config = dict(
    encoder_norm='layernorm',
    encoder_inner_norm=False,
    encoder_experts_per_token=1,
    decoder_block='bottleneck',
    decoder_upsampling='nearest_conv',
    learning_rate=0.04,
    weight_decay=0.004,
)
Rows from block 10 of the encoder, named by matrix and row number. Rows with one number belong to one neuron. Each number is 128 + 32 x the weight over its row's rms, rounded and kept within 0 to 255. All counts start at 0. Numbers have three digits each. After the name is the row's rms in percent of the matrix's.
# fc1: MLP up (encoder.blocks.10.mlp.fc1.weight, 320x160), inputs 0-79
# fc2: MLP down (encoder.blocks.10.mlp.fc2.weight, 160x320, transposed), outputs 0-79
fc1.65 114:174155166079107149136141144081166096090144119085126158112110122215116100176133166143108127147184112148184091121071118087175121115163099136153137117150081122129166122107148130150073102144147166140097138145133138164119145161080072113113150129
fc2.65 125:170149103122108145151146144136074096114128112080108137095087168133162103129150130165106092135133146054080076212134143078161168160131189103140113148110150181160134140113100165187087090070133150152113123113147133106138084140136120073146139131
fc1.66 109:130144115111105172083117161135138141162084113142166120169079155148126143110175172164183191068109069110114094091142092172135155092124177094133158162099126166142078099092146134116168146142153048094122130114172093101113111150110120165116114101
fc2.66 099:087134109088158090145157121100108123114156151128117096134111135138141125172174151088074105090188138035111133096190119131092110135135187150186118133153144136145128101176121198124194078156099202161129108162150104159096148161149188148135093141
fc1.67 094:138192138100152052145119168073104099076173139141147123098135081127145120115122186113104133139117188121102153139093129127083154116158144138167114136139083191085109190121151127143147189136104134075133131103084152139154197189167173132103098145
fc2.67 089:117038144114165097126109118122150098189118151135124152194154143121118149120144108145130176152111126157171129113126142107172161094110145106133126113158124119109125142097185124182118086144129137235138062083122085144144084146148139135160141088
fc1.68 133:154119073100149083082131107101052102101162096167168101177169113131131119134135126115198132094119208121116098100136148123157155117151106110120154166167140184086089136142109125150142106100102146197146151120077078125166091138132146137090156137
fc2.68 148:123178117114118131111128071120128135146117117162146096091063138168120112152145168117144158085102067168128210162144084136151104146129080180159123134124116095168141108081115137084140153136113091116084152153139165207151074122144074094067155159
fc1.69 079:135113127121168101167135166167140135172018130094150112124134097163120101148140146142101155116082140106099093108138168096111118102162085125136211127113130119144114134097117143143064094143159144154112115098100119112083108139134153196125075117
fc2.69 097:204136159113131090114081117097159118093137128170098133127171105167108140184219091160088097155130124172090151166101160139157107168075120153139156104119151110097093152093130113087097095146117116136087127128150148158068105127188164108113140105
fc1.70 124:133082105111201102082154108093128111196052079105116162138145077127105135140129099129168143118150145109133179129179127113125128131097215085150158124126130119102138129117141146105131080110063092122158126128132130165139146064076142098085052111
fc2.70 120:160124124153139161160053124137118140129136164182100106076084147136141142069143139114099125088133146111145109093182122087123112117101121120137157087163103171123152127155127133128102122194104133133089101139098047055120096155106188158151148113
fc1.71 119:189144096132214104149149129141165147124179081179093121089083128124091095218128151141116089128078130134178145174080130162100175111190097098120178115119112151119131142106177141058108139173115138123115147102144130106135095123082125122083091106
fc2.71 138:134104182108103154204161121101103133110098159087166193184178133148155141172155116055134181155066095191060117149093145095139134144129158082132209134119101129123124132157132107111068122132141130088123201114091101071094127113124080099072146150
fc1.72 094:106130165121183084123167141118076145120144158114107118123142107114098105087144188139132120151154148138089071208102168157152067155167117113167068149125165145099115128134128152090143139092139126096165152113073124113127117130169181131072112134
fc2.72 107:103091160113089093137106178180164122143167137105109140170146136146066180122138107107104098128108124192151167163080107177130150163123109139072187094083111156123068117142158102117126132183138166151104139171101176105093102152127112097129120104
fc1.73 087:071153165150157084127120158148094127141177143144088104164139116137115162114182130158169110116063166174067123155123092130142112157192093157177097141119100122068125089088125191149111157157141119185096213117155080126104149059112131156134106129
fc2.73 085:167109115140121148165115110211171114108116100122168120098156136146113140174078113125117164104174156081088103151105094147130149183119148166126043132122116147130113122099088099085057128109163134118143168083157121168173122151099110088132088129
fc1.74 153:132111111105116120135105149128119049145152108110122109157084172140161122110087073136165101115095114043146114118071072125115108109137217123175100125122076134104132126177141082154149082158106123092154072106151088158131165118089212149169125138
fc2.74 182:144100128159087114172043172116170100184137103101118161179073142130148111109064100108165116161102081139071119081073108155128138095144183176164095076077111138139156177131134117199164141125111140185112104111154146129178134164118172087165144114
fc1.75 127:129134132108139058170101174105146091095168119136177138124069175129081132156118183096133160159102046117181074090138127152080131131178089077134129109154112104137136110179169144136176119119062101146126182141136121198151125120133104152117121137
fc2.75 124:110121115094111087079136112049171172112164160172102160168159138116125190103092133139142102181111099141147079106123128093197176154158093117122091126106095140186097182122118147139129146170157135157153177180109145073135107134109089126128136158
fc1.76 090:154189075083120148122167109091143099131082168083088091074066113124114202115142166072157160101130132103083149183115163107193116129126045115158197189104109129140142088146109131143110095161123129127100137074068156136167150172156101120105178103
fc2.76 099:095141135114162102166093081152063141121098147136158117138122189108212148097150052122159156110138105142125097138059134142120089159146131126102168075148179150177131200166164103158132167117164073115176143137119111153166132163180087095138123145
fc1.77 070:176108159108172130104146185124054083113139072082158167164155172162129118152126142162163134099141146060093150152105135116116120126175147114111170126164148111094127112141139125087142147110073146169076136187153112177117110116089050075165155158
fc2.77 070:155155118129109146133089089152154127171110166144100094147140151125114170147149113140112168097154136043166137135168094126172109093166111072174159110113157109136073108081114154065095178100090165098123142161090109108152130145149147122116173115
fc1.78 086:099155116155104184122122094149119142186130167146143140095132112182121161148110158171147165121091122140078129111131152071112166186076130149125153116113114160151146156162131129149158093160146098095125173140108127124166105106085142162148116135
fc2.78 078:139122109149116081074134122152174112153120098139080109132151086120180152053077064120098090064214150123099092105133157128146172117135179115152102098145187099197135181070161055111114096118139110162157141144165149141086118177131109107110141158
fc1.79 106:096192106136135118148125099172138101056185173098116166114148167146128115113143169095173127136084134082158132130150120150061128175102135121157105128099137089104130130144100168077181142159126161132171151097125158169142136163131170182124162137
fc2.79 099:063154119160144150160145123146156111112091078153099144189123146110150151083152184144106116139085148200082149114123147114123112180100045125106117131099074075099096116154129125143114162144200100118058158136108101148144154156115188157163099087
fc1.80 090:141057161113078146126105097176119135147111151145103181085123099199146160127100155148118076089059106060151203173080183165128117135167100184084117144208088150132132113127100110101134133136187127084123141136161121107154128185139140125203124147
fc2.80 082:152169106146109093140165178106150175106140074143147133144148106113038123090144096136086105161179094139066097156144118148129136155140136087196150131099159156101089113105086147145137109090105124113167158134127178173153118106204120136126130138
fc1.81 084:169144129109147187102134115033171107108084165108109171092204114113122168124146136148141137121140140159125112116099106152114076128163100160151162140086156118151069136083154138139112163074131118163117110159183133141129124139108101154155165118
fc2.81 087:110130100107100089128182117090146126121138113115128188137105123138147119044115194170116169139103159131180123117115125121151163098180135094123119110146123174076131146135151115133128150056063111205127185147150133080144125078152126145093156150
fc1.82 089:169181157137162114142106163176119148091145158129142148141112152134122095106150175112142068106082087129155146162115128156108160099126099177139147188176032084164110060109122114110095166092119145095180117105163131119069153125168131224118159117
fc2.82 081:104134095122158141201166159125124141140174161096161128141092135144134090139151074159101154121103101105136106137105089129115145081145170130146114089142118142086136103145111146145091117100098142113132156151126176112143174100075199115061128084
fc1.83 093:117166122113153106105156081141146157160135190159114131140186141112134173070072164148128041149114111159139114108135105150122124117159141098072133176119086153125045143119161134112119111143120203119127066118167145153105112067146184116141110126
fc2.83 082:098138088131097143159140129095151080113111112079144124137137099123145165147146049153112146158117095120158162199172136144155180108109218160202110175094120131139140149135125145134181043057083116123094153173146134142138099163112160134118157113
fc1.84 122:122169136095140157129144081092162173083070175156113151109169124114148152147092110195094132146098193080103154154115094108071152140163111140164167122136145091182100117085203108140121132111168128153119159135121128178106104169152159157073141164
fc2.84 110:202094136103150113052107148144152131117091096088145149082143040100135116114120078201112104087149156094152052159153084119107123100142103170149153146125145103111187118128149152190161108104136147166186120181166180160134098172110150140112131120
fc1.85 104:137114123126149103126103115137075095141096115187140110126091188115096155148077116132164119127111132109051118126150129116126089167146088114234102097178131121154110125114147143135089090192128175104163165109098154097089182194152123121157209167
fc2.85 089:105124132118175127074125129165166147147125063169170127134137160059141097134083084145142123130131149126162146151129156136076163124143120119155135136159104157135108131154059199148138153100125121174124075184114101122141186163153136109147054060
fc1.86 098:123111145087143121071106091136083107155171076150147166142120135145138159156094150119175193158100128111076174146126150087160141131169151154174158083103111188072147138167136134119206090159100196125104133127114153043145108090120115124078115150
fc2.86 108:137141105155116160103175096095174111101099165132144172120207098115154138105122153084100109117209100196081123180128083090121130164143140135161142146204141124095104117121098185148178106150202129043177144094150078117167137150134146140136090123
fc1.87 090:100146108098154097131096122140148171185118116127151110169159122167141141132166168144135151077100093169104093199145149101124170138083117128110109128139098080145173154144150121095106146126142094148124153116036142125124161140127171192109130090
fc2.87 102:159149096084140096112187073175090144161144131121102141122121132169080175159092092109129160137166140129124128131107168089128110122113155143132160070057119159190175085160169073121086140149141124138188150121153182060111112150156168089150086087
fc1.88 124:154113133129146144135219111107123100181102112114180124165135104133143164118108157159182118168093138129115100084111132091166106156184114140136153152097074142088158174133166108102212116164200134085075161083125091111139123105138159147061056166
fc2.88 127:121120086143120129105151141098182141080113158118107113145122109160136110163079077178107089162165089126112111169160107144134127130113164148133141172172184186118174138080077139141149166101111116118098122067189108132098086111146112081211111180
fc1.89 077:145109174143148143141116110116076132148159116195037140129125136142168108097155154140167078150087162151054134156111110155094193182161172196123149151140120137057118125107040138165131103153117139169103139145151100131117141091130120139174114109
fc2.89 068:060162150166114119189161139152162155115116135132075128093122148150121155092170109110095187165149175073103151137150142135147087126160113175102095119124157135119121148113177103161070104126190091110145131116114147152121102086133086166098164155
fc1.90 074:141109156114169126144150138136114142107118094110128075098113097143133103158179155123089155152119168073096126176103131190147114115097099122073115112183099104083144113172097198132091137103084142172117070066159042151108113141095159149148086078
fc2.90 070:147187108120127103140128067150169100059144138127082141125140093124207144142097058021127143081116151021129192197152136134101136132084133122110165131185180131122148149099124145147108127127207166110068104099136096165120142120106143066120091123
fc1.91 092:114147141148135145180215110103148071070166143085141166153153134138137197108131111145121135107116187095159119101173115167121086106172148103144109148112090059049184103138098161107133088165149151107163150098106087164160154093174150139081145158
fc2.91 090:105041145118090153089104119154092178154121130112179151118178123072092111092082105095118157135163173197170120081154122135138137124075157126075126108160113100130100152088169159082166078115139095138149120098155183121117099132088145120146092142
fc1.92 105:121093179152159121122120052150121135156096128218145087123139124099070098091102178099146063121132115043142146135147147062131129107125112157116180122144167185132136094111130144165140165143188165118126160076085105095135146110162143160120075115
fc2.92 103:217176114088109045097104182090094147100103171188142128152101148147131143122132080164135104178149096043095148161095166133147177109155097091128086120116172117160120158093176128071173190150214106152133115138176142123126121076143151185182120132
fc1.93 071:142091133139127109181109154141144128180115154133136153129162135139111182150140140133098136119151158104108141098172160082062106132132125169130112067106156109129145113161080179096126142127103137144192131115104112120124152119156149132123127116
fc2.93 084:119096140120129090132168189104121100173093109155117165084147189137145167120140118155106166093122176164135088103130105093105167122106104142078079114093091154153082107108154110170123126148128157151126109183161127057124087180117114147141094107
fc1.94 098:223159144131170137088092184122123140153161140087128048125084114132121213160162098129173141156124165107093064091171045097158151098146112114184176079173120129117107063129159147120125124091144077135179097118115140186152158130112096093115091153
fc2.94 090:139175121122126133113163101130137113116146155087105147097153110131168132154133128059128165117075111098128161131131132087047086152134192087118120139154104132156198141122101088123169108124108048120129145143094174153117166084152167132166133165
fc1.95 055:107117172117172108123179070190132095108173050150124137089158105135153148196100153090135128115134167126153149061121164122095116144134180115088178088159080165148181129163137164084123114090165098106135123181147066127146138115113139123143123113
fc2.95 046:105151138209127112130098083151154166151096110129140143148148159147154130146097120080158128181114080158113131175159083105089100086125072152126120132140089082113100124076133088113090158100102064119112176124159079096103095125123120149158186200
fc1.96 141:193127068118166125126171136101076134184162132094118134201145079139138160186115135108096108176110161091115118099112109118190132143166139092115145181127033149084156160130157135105165136177159155076116118132143081101147082134116151187106125147
fc2.96 156:134075109147092111120173117097155149139195173104105147153109101124183148118078089130111167171160158184083129136196153126136071154150129118108074155125114111124159168146101144141086117154106150078152119089189118149180133132088137139095154140
fc1.97 127:089129151113117102083105152116143148142097079085183136112151147188178134132081123127156137127107148122159115089142094136128082129106142113136150191143037118127106140163178139120095115118120090107121114095165192150124129106112127131128109133
fc2.97 141:139100118112136102114121094148156123167172150124126157065139154163132153100070078044136156137119159044147143108167110111110082141054094124119131084115117106100148079178138140149132097130117150165107139128174075132119085102167130123155146121
fc1.98 137:144110065100153108121181159101130140164162140137048164163143066160169126172096119119076111116142141083111112099140100085165153164178148101111093162125052150100135140125091161111128132219144139078147125123198103103135112137070160168131137118
fc2.98 127:093108157146088156210115156114158115110150190120117149135071142147110161123077076121089137165129127117110157171159157121128103166130059141125079131116102145129093128101134141140093162135088151097102115110170133121126112103244080109133160140
fc1.99 098:154168152119162123105126117100081117129187175094088116110130158194145111162162177135112153099111131109177174136124157106188113145108089110145116129124201109146088101128146158171148116143143060188113074125156077178165110125097097094147112076
fc2.99 084:059115153124127115127209170149185076076134082137126123122122119129098154095146091142139141208159101127114166071169121192106159136144141111121125176109155152113132153071081090122065076108143197133091165125146185144105074122179148068125159141
fc1.100 088:099188148120132117167178186075149134138094173159080141131120107122159129124087114144195105176132119076143115097127146130121140141075123094122151200085130124150165161146140121167077075104131121157159078080168159150037094114093184190195096131
fc2.100 088:116106172076078129126089130141085123098121126113127121130097075126114071105098135152130122124123114118059113141138121139180088130172166158198171114159189124098098157185130138126096096162133173127094172170054110143185148155180149119136102151
fc1.101 117:133100142135182205118152154093159167180147239147109130110095113063144120147118099144072111100119163091106108147127152102187099139099186139132075141120152111180043133106139136120119138135150122106156126143138149091137117120129081158119124145
fc2.101 116:059165146175109140140090153104175116147154173080140141092084087092140129090162120133137119201115105118138140161124132131127090161175106186090027178126168118160063149116111103100129188174106124102148166133139119079185116116128098092132174114
fc1.102 097:113090151146119097162125138166155193195113140140158085095111176093107138142161153123110125106074118124145111116132164087075126134080210146189141127158107152165112094126146112121156148155178146117094173138130150146125106195062136072120163079
fc2.102 098:095150117191127156107092159143194090124116093185123099114136095119122148134094137128123146145149149111055186162116093125085113141153162124095090116109149161123121117156113104161056072124123138141127093147125124158138176133103160092087125053
fc1.103 100:109100185112131156128120130101110133118081208144169103143112102153156090102109175124086111118137161051072169125157140076188076167128162137102113123120120150130132061090098139137111167129174151157100160140112182128109093100173126123184131177
fc2.103 085:079155115143133129114133189114150103133084071117120200158150128161116138126091068117143106148177082100119145148131148144125148125122051088129159107108140105128132133092213057095171155182161096156142134119145137128119121128064136118155136135
fc1.104 083:130220080151169122077138146116121096088135096120106116129137095176128133082106165092112107109120121136139090101135129162188097168108101147155082104094159111148129092168121192103074095125146081133113119190108073169148107135100073130121153116
fc2.104 073:107123157143144058164092124168114164091148142130131117130125136085139143168154063126174132173114164085158135172148077189127100160118128161036145132191119119105110110102096097088078122074174108117108096124178132128181106100135114118090181092
fc1.105 089:075060171100161144199119145097158198089117176116126116114133089144136156135105110130124082137121203100119097115113131112175104176144089141139079109151124136102136071135127050150108195111185109176120182170069140129151142153169151101129106184
fc2.105 086:162127124127113088114132108179143078161170069105112157152142077133104148123120149160137092124152073108087121159156074134117137130162069146110116120146115127085141157094101155073132077179084140149142093116116095154115170185068129117153143113
fc1.106 104:090135132130167112128126172116138127119189088175124099048099058150177139125099159097094079109114141068147110170122143146119148136177144115203114106133167172033127137072137164115174180133162162069152126098159145102131127187171126129104109101
fc2.106 084:145160090167123098175077165111118170082127164121103101140152139173118137146086204121141084116115171076136124178164118132158173111149167126159139173121100150154114121156141128167089090178074175151134128131169162078114128138125102094155125111
fc1.107 089:095128169152139096148111112154119180123139138193152116099116156105137119122128122104162110134099165089087133100153172104086164127135194132148152133169074133143177131114091097121115074096150122173078195158130170166138100148070126179091094095
fc2.107 094:106117041150127113129081065140141112134189139154135174117114139136200121109179096090166128144170112133088196093165160140157136162108152165143067074144139143146115142147084070150125079088144113141130143143080126092155118146088090066089168109
fc1.108 086:143112165090157139132150121072125130154078125081119092165139141169085132136130136164127115086092178133161115127150178129155138110110108125177193137189081100158091140122137126120074153096119103111172161093058101067170116127088149194201126078
fc2.108 093:134156113153140200195036171131179095136141092092103128114068166157127113107112156111137126161103112084092152192169098169107186161072132128094122153143131098149137176189116150120176147112098167130109097094077119148141142160173102118141146150
fc1.109 043:123138148110145120158142089072126105167178112150145139106107131119174170141126134174159087144099113121091108097094149118125182150158179127105192177079081133128190144208086208099136144108204130103078156170098116149073102131149175129146099112
fc2.109 046:042208194145079167104079130078140098115101141134132151065111080132155108079179068123113113146176119123129170133099090144140118130079133147133148130159109099090141163098085127175179152125103147123162153109090116141159130092142118129141109144
fc1.110 089:081116123090182112096127058115135099129116093190150087083092153064138105175148147107110119125113120085073093147142147110166144099139106148149150146171160179127127034127102187097109093065110161114114155149087117138164103085143096127160069200
fc2.110 079:149131128149135125123117095143142115115083080142143147151133088122075078186063134140134064161153039095117136146134125148169138117171125116064196135113123179136144170171137052155159179124144158140125203176078123158107130144122123109159112093
fc1.111 101:099162159107151116095160084131057134184096085127109165128132146142135096138192144074142109121138108124064212113132091150128193157086125081132083165192105130128114120090143112121137101129068201085163137111133122130134110101081179147092091145
fc2.111 086:128169142144053085126137175124162188131105111150144074169135154129163152070112086255073103119110098118176112156117155102090123102121106161159108065106054156131141110094102156123171096139164098094149135143124119113147126126187100157080141098
fc1.112 125:179197105069150127160173135039137093110089102102074138124104102151140166131179094102149142162146127061138121149121107091166129142176134167152161096143144189136134116091151117127147088095137115095119156119080091172204134142104106096092168150
fc2.112 113:143128167134138175092123133160095108120117135106151102114166134157131103126087121172121136089206069120102143074160110183112173131181096137115137133151093155162150169066083095078108071100108112119118111130095173182147146113094099120096131132
fc1.113 119:108188112075162169119138136132123105125136115143129129115087123144139127157154191120162119057097088121118166141168131110078113146157083122142134117144093176109191088097149185102139127126070179146108121081125148140085096141084120119070111109
fc2.113 144:096123155117172093177118148133116146132083165113120084144104178093162147091102069209088066206191138115157096096128144122169184128107107122152075126108191119122123142138089103193133140145145117143126155126138137098127171125138150157172097148
fc1.114 116:111087110093123072164152195112149145157169169070117126122169151155090192168092109153095135137143117118154120151172177078067144092165127104144188095095100110121051121152141099146183189174116089142125155089125144156129143159156103131142125159
fc2.114 119:088135159115111128121062127130145066158147164097143139181058141075108173111114126108133141184153073120165075130089099174126169129199108142160119110103064150164148150101166135111095137151098073107105108177082148195169113133169112123146177101
fc1.115 064:111101149077141141134141198076110098150076176105148147103159169181122133132108146187137163144077140096123139124142146049142079118117135061174130126145128112101160136165080110118158169081153152155161090067171096176126106143152103233126115134
fc2.115 064:097111121139187199131153136133153134134174185151107080093124146124143118162098114109145164133124136160158124145158134133133056131153102134058070132116090100078204131148175084068137084151145167141102093146151187142150137132150131165104088097
fc1.116 100:105149104139150128134102168178120128114143142154146130103171051128150164108061109165145157122166152115138144140153093165181142148181135150142128171120120109096120095105163132160078118186077225146151176129100155079085132085184127085094075096
fc2.116 096:131140168105099159075150129097134107199158170080111191033094101147138091160119104112149085118126103141129156103152102074121109114123101159143206152132154090113107141077123155125128090093135098088170111194114087098116109154081144170162096080
fc1.117 072:077168171140104119137143155151141100136090143142093140150138123095164078165175099075184110082120176097109095105144134062160126091144106120164144088162128086159096108105204177151112089117087157164123128187127088162073109142133075126114141120
fc2.117 067:148093089096118125089142121134076088137165156121161132129110125155119114143130067082128128182145086126144163125105079162069142111159109118117116169173142125145146127122069130137183167098150132182114114107107075116230117140127133156152120102
fc1.118 100:118162133089165187158154155104096088104127172120167073185120085147116143162105096140106120086100096098068128111110130172138067159187195158144109142104147155165085149118153141214165107156190122135114167137119140109151176089109154072107102121
fc2.118 087:164136110141063109092114080107133149181104155200172141173117129074171176095153120143160163137121128120133131163106128099131125152126125128162124098156164125072123090195083082123130119106131084110075090186115150097161162121138129152125079154
fc1.119 095:060202150131130157168126150171079134117154073118185095106108128151117144142109206164139129176105120089152154123154108178190136107146136140131113154104109169102103091154131124119092077150119122097102118104150111136117110074121094170201125083
fc2.119 101:123155116132085139098188132108170156157112092129046098148113164106155152095177088148094075130141088096119130155140153181164165092098193157122148146161058186123116158240147090160141069064102152164067126073152157142167089140144161136116121156
fc1.120 084:138157106160146098124149148119107153148112178085179092163109139173086111131109145130138143098160159066141121074120097087092155130137158081171157201116202118135049174096199127147129125099131090155109157109154090154107091165174135185106190117
fc2.120 083:123116180065178122154093098167109110063096098144109163198184113103075164176160096144117153170128155113166142159101177098134067087174160150124152166128166168127158152163138144134178230138159118135150142100126126135137116121153099135117154105
fc1.121 118:098194141146148150147168149185105173107174172134097107125136082114132147186102107114123139128129124109138134083121135139153127088143097090151108144176094164126095100139194071132117174143179203146065065185136126176080138077096131113188054102
fc2.121 101:126155206071098122076118105094159171126167135154121127102089133143083093088166158130143131098102106104042095130192130165146176120146095158123140117106124114157135121160102127102154068131121139131108107122182174130091121165152141154138125165
fc1.122 078:178103132078146121075175130135096138124102199083150112122130118124121161163151158086105122076107158058139121131104121141114147171120135112165117141078128123082147131077143099155139129213102118142090141128165165091101158118099132121142149127
fc2.122 072:188167096129104089147117051097046121160144110171152136089112132154107175130127158159094126100168103127048094047154108186112092129122100142136101157120157142159143159140158103122102131031120147169105157102117106126170137134158173155088143177
fc1.123 096:189143113134109089123170165129137099145166118161173154133158092132131168102108187097088111140123182154123152106129138178074119165115135116124129147183127143119100052116107140075136164114103100101085148154153090133142106168058141207044102140
fc2.123 105:169116184139160188143085122131106128126108117128124115134111098124144114116071127151166147168187160123070196138157152122108083157103109110094132149151192097149195143145115126118071134145055127113116126136125147131139071142144151081155176118
fc1.124 107:156081159046182094135153145127131087141118124151151109095128144160148062153168106144123144120126105094118102160107173139157149119153139062171139146199136156118173140142129128121122090084109085110168106058061144085089111143184175169163136054
fc2.124 108:137178125136132140144113152100160163126169131136094143133078122141054148107095156144142121113054148092099058182143122153167161180076128127119172121127148135153108156113175068136072111150157139132163161108070084183156109112141124088126091188
fc1.125 096:169162167090171124150128084104106149147175134196108122119163165058138144161123160129121135172150117133060157134154075157163123100135129136117107125141117128173092052112112146129149202161103110115094118163116163105137132180154108158098089151
fc2.125 087:073097105147150125126078184088126116092123156082133163161116145151133109121185170147090097152104147092080116156122129090153132112174074120083141147141131148151165192152092136193088112104194136118135115127141116117059179072120145131153129109
fc1.126 093:101156108177132096131128134159124137161178103166111093103132154158091143135115171169185136140093208056128094123134093130109135052126118110156139113105101182195137084100129168113203091150135093148125057163137117099123102149106123194166126131
fc2.126 076:178085136113104168121161139077121153120109132114125071205169137050133153177089128210081081134200104128141087132152116171148107143132160138164138113105162089143117176146124169136121131153113166138123170140143130123123104143149157109184166140
fc1.127 077:144082151105123143161159153172109094144115124103163139102107135173138132149065127160087131080141142109140100075216196139137057135100145108158107138182076099094158102139149130158147067163139141112156137127116165120060156114127147124105131107
fc2.127 068:117144134180107129137101106114165129079106121146142161102184126099120115077154186139172131115185161081147170101180120101099102080182115142151113164108080214120124151171198131154105101082094179095102151073108084126106102128139139094126144141
fc1.128 091:209183068127145065107106109102115110130123162105105154108160118129136102100156101091189167114102129123131138085137101143137128106171140135153115086095215119121113086117126157090105192162127116077093117125090163181182133120174154114127137160
fc2.128 084:133140094173140140143090149109170123134102092069088175166158161154137068128153108135089210150140121114132136116166116130186108106098116103109090084163095117072113163130059173164112106127092142153115152085131145161119060133137139072108132112
fc1.129 051:152145133130143153098163108148106118171082147122140103120145131109129132162141101073072178022139177051171138149140129144102132147136118174104152163197133103184113116135121074080140104108105109139087110179106085140081114191093122108178102135
fc2.129 050:145141085155097145146111115134142189136168106091119125083109085099154142121157098115131133159159137061187125134153107143091061128114058145132168131092198130093168124110114094124126155124150134070140138164116064101167091168092141166095188148
fc1.130 099:174127148111167137111091141104156055179111126122088112168065166120124121117111102142127139131134174082137127085056129157175096137144151118131126083162087085155085096136092163134171090178102102167142135124091093136107092171117193182153162085
fc2.130 112:132190117142127140201072115107167099080120115157127094120149123112124108099204096099166142159050156176161116114070125118127145104124077175134124051139102100168142172088146090225102114093104068143111125213099119135134149161122150154173148114
fc1.131 074:132116139183130102172155185102128110162167134126152109172187145132107174120046129164098080134139122146114151154074144140124148169115172134147148135113094092094129025164121142094154136142101187119125116154095174124159138165153162129110113083
fc2.131 070:150123160166112130089102087161139079082149179138152103110120111160136094157135158085183144160147101148107173114157104154119101157162109165160033153157117126141148115140134120134071142160105128082104109176153124140159063188156051106132145138
fc1.132 091:170073143126109150107076112117086092146140148127116166124118116138161162157184149093176111102156116109152125094119102123149124131125156093120073124078091105171094129112125106168153123109131132105106058096150137091171076141168109122169138131
fc2.132 102:135118129115121129115112082139146117075126140118123149110155145170166123105136151083101153101094148131161077091080135134173042163110130167097095166127112097100090189135104144096126163138174166076126164172178091102203157142104116119136129117
fc1.133 100:160113092067180083100148169120120124100115100168154112121148092108146135089170208114113155111106181122156105129107101101163141196195183062105118097142096150097166149191158176136115153119133155111139072145085108152151139117096171136159097167
fc2.133 101:131183189139148172149118194102115106122144167107106150074144166155141160105094093123116097093171104139145079168143120117181110125109067146166123140178152155123102107166129095135110080159072108120093117125097062118135064091094110064137135152
fc1.134 114:154136137063096095124117175107148129126107073114155123079139065134183104149117142119148065072149118097157104203144157145155128151180150105162128155124042127115171193136149165117157108177142150148136111139135170160084143132135135078119107120
fc2.134 094:092111152109179104092106096077110137154143100113098151026110132120128114091125134218123101130156174104095156133152101123105181076127158116155160098108171174117130109122156124119143144066077094149126176069145116115128091162119120190129137137
fc1.135 092:171128126101159116180105128130104125125077112135132129110077137176156101189187166125102173126078075107081097141159170151142095135216130115198162113106093145114174174084118102118063055151161115173157159119051172102104120137068119140120107162
fc2.135 105:166110090148178123162135086140137145090157177118126104100158130134082117193152115139121133186125108139141149124169176083157116128114147166108136069212102107118146079109105162115133130113118132124114116144188203118090109117159173152165144110
fc1.136 099:102110110092169164124131101069112092160120105084081192069119135146103131128163125123098186175149118094119128119071099089131143078084145122107138160142087139113087156112128129117098133138157147163168160122177168159111161074085152165062123164
fc2.136 086:144175131113091146080179179102129124097101131152098172117108133132168172129097163150125141190137170159119097125097165139177084166170105172049121160065132188173091157111068115159173139092109144103123103056144140122187108128150022126148127167
fc1.137 111:112152148114167105160144168147173144175077142132058131133041137112103131114147162173105081127110101106114090118099136153136114127120188103226127106112134158176134080109149126127071125092126151134196155174120136132086177132156117149079118121
fc2.137 097:147144179184106156158161126108194131103091154179105117100130142149141084080074078124146164156118103132128166120172146136116130097146144120128109156150125150118187150139108056148078107133122160167126134122180145128160104141171150121085132193
fc1.138 137:139139165120107145144065138087051120128132153113062145119093090141110140178096072175154102126138154124093122081167098192084150153155164148127109129119141098110149118185174151117166116168141159191148137125105159133103117166079173094114075098
fc2.138 137:164111094140144124091130077115080088123100113139107123152167138103092141067114050099159120156116171095135156137140219110112110096186131104149124156104134137103214131093091061110131173051130076141154159077138147119118123147219178111177143132
fc1.139 101:143131187118144080132102191126117105175156111109114081130126109110104116148090135131190113102085100131134169082136089113083104086120078175164140131127095137153166108103168192106193165097118130117173109183130120188158102148160166220093109110
fc2.139 100:190153042130115106154188103120166186153117109179108133116135112133157208122113106060123092125124160107145083101147064108118134122166178108146160161098126136135099131132177151096134168145168157145090173139170173084142122111123090164171180101
fc1.140 103:128168105035132118102146091126135116145139073187149127106097095117135154150163142162161192093129072160108141120132112152090126115119078110132159170139107199182178092157139157089127115165110132118072127105091151148112098141116085119075101157
fc2.140 106:111091136185134187155098131129149121159099121149055128179070138113136124131078115152070087181136115114130122087077117146179174105125121118130072056101151153115122193178174110186153139144170168069144152122172079158123191131101170091206136148
fc1.141 081:162130097116154134080173122079115093109117165091102122174131122114172148118168188148167160105059113100152124159151142157183168151119137117139124155106171117098084104089136095061166096103090126068137110187111103133124170139117022173063094202
fc2.141 079:119140085084169127146091161159089046108129134158113176100089098125111132146075110125112072105093137129151137150113159189143135102195088194120091059186110173145146121091145185084230123072155126139119199082128142134159138086120164100146151105
fc1.142 041:180132165084158152145158140063089130124113140150168094131138151195107113136114085144145106129123163090166131104099161141120123148096176115113158112178114136164125136158135179112116059150103189126155138094113169105165156136122136137120139086
fc2.142 038:084135186090084146142025139044137099127158154132073173125084078104061098146180113126092166147126141090105149173165124147166116186097188181140151107137114094108111120195116152162161167159130098145092124163133105125143129128119157144147132176
fc1.143 085:077099142123138143119218085127076073124159142142140129117134140087163117118110217144176097121181114108183113125096152122106137129183176145149158156123094105104148125172071122060182139107117113122143108168106134121126103124098132188152163099
fc2.143 077:131085117154045121171114097127108123131137106124139151200101100144146138166160110114157096179149139097094051067164138109113136148084103136105127190131125120083087162158134148162117122180130152094124131101120105127110075141210107078156091149
fc1.144 094:173120120120118108162139187107081163184135156188208095089164085133118132134168107114125079080136095154094113148085124159145128119189151142142129137166106139111091096134112127171122077101125114182155178100074130155157106129082121124104056115
fc2.144 095:120111118111180173124106105147176146156150136081180158101130121131061105134183125094174136130143088145113109181101136181064105137173101198154090124082183123105127158116141177163117153181163163110110078150150134178162157098132047090087124097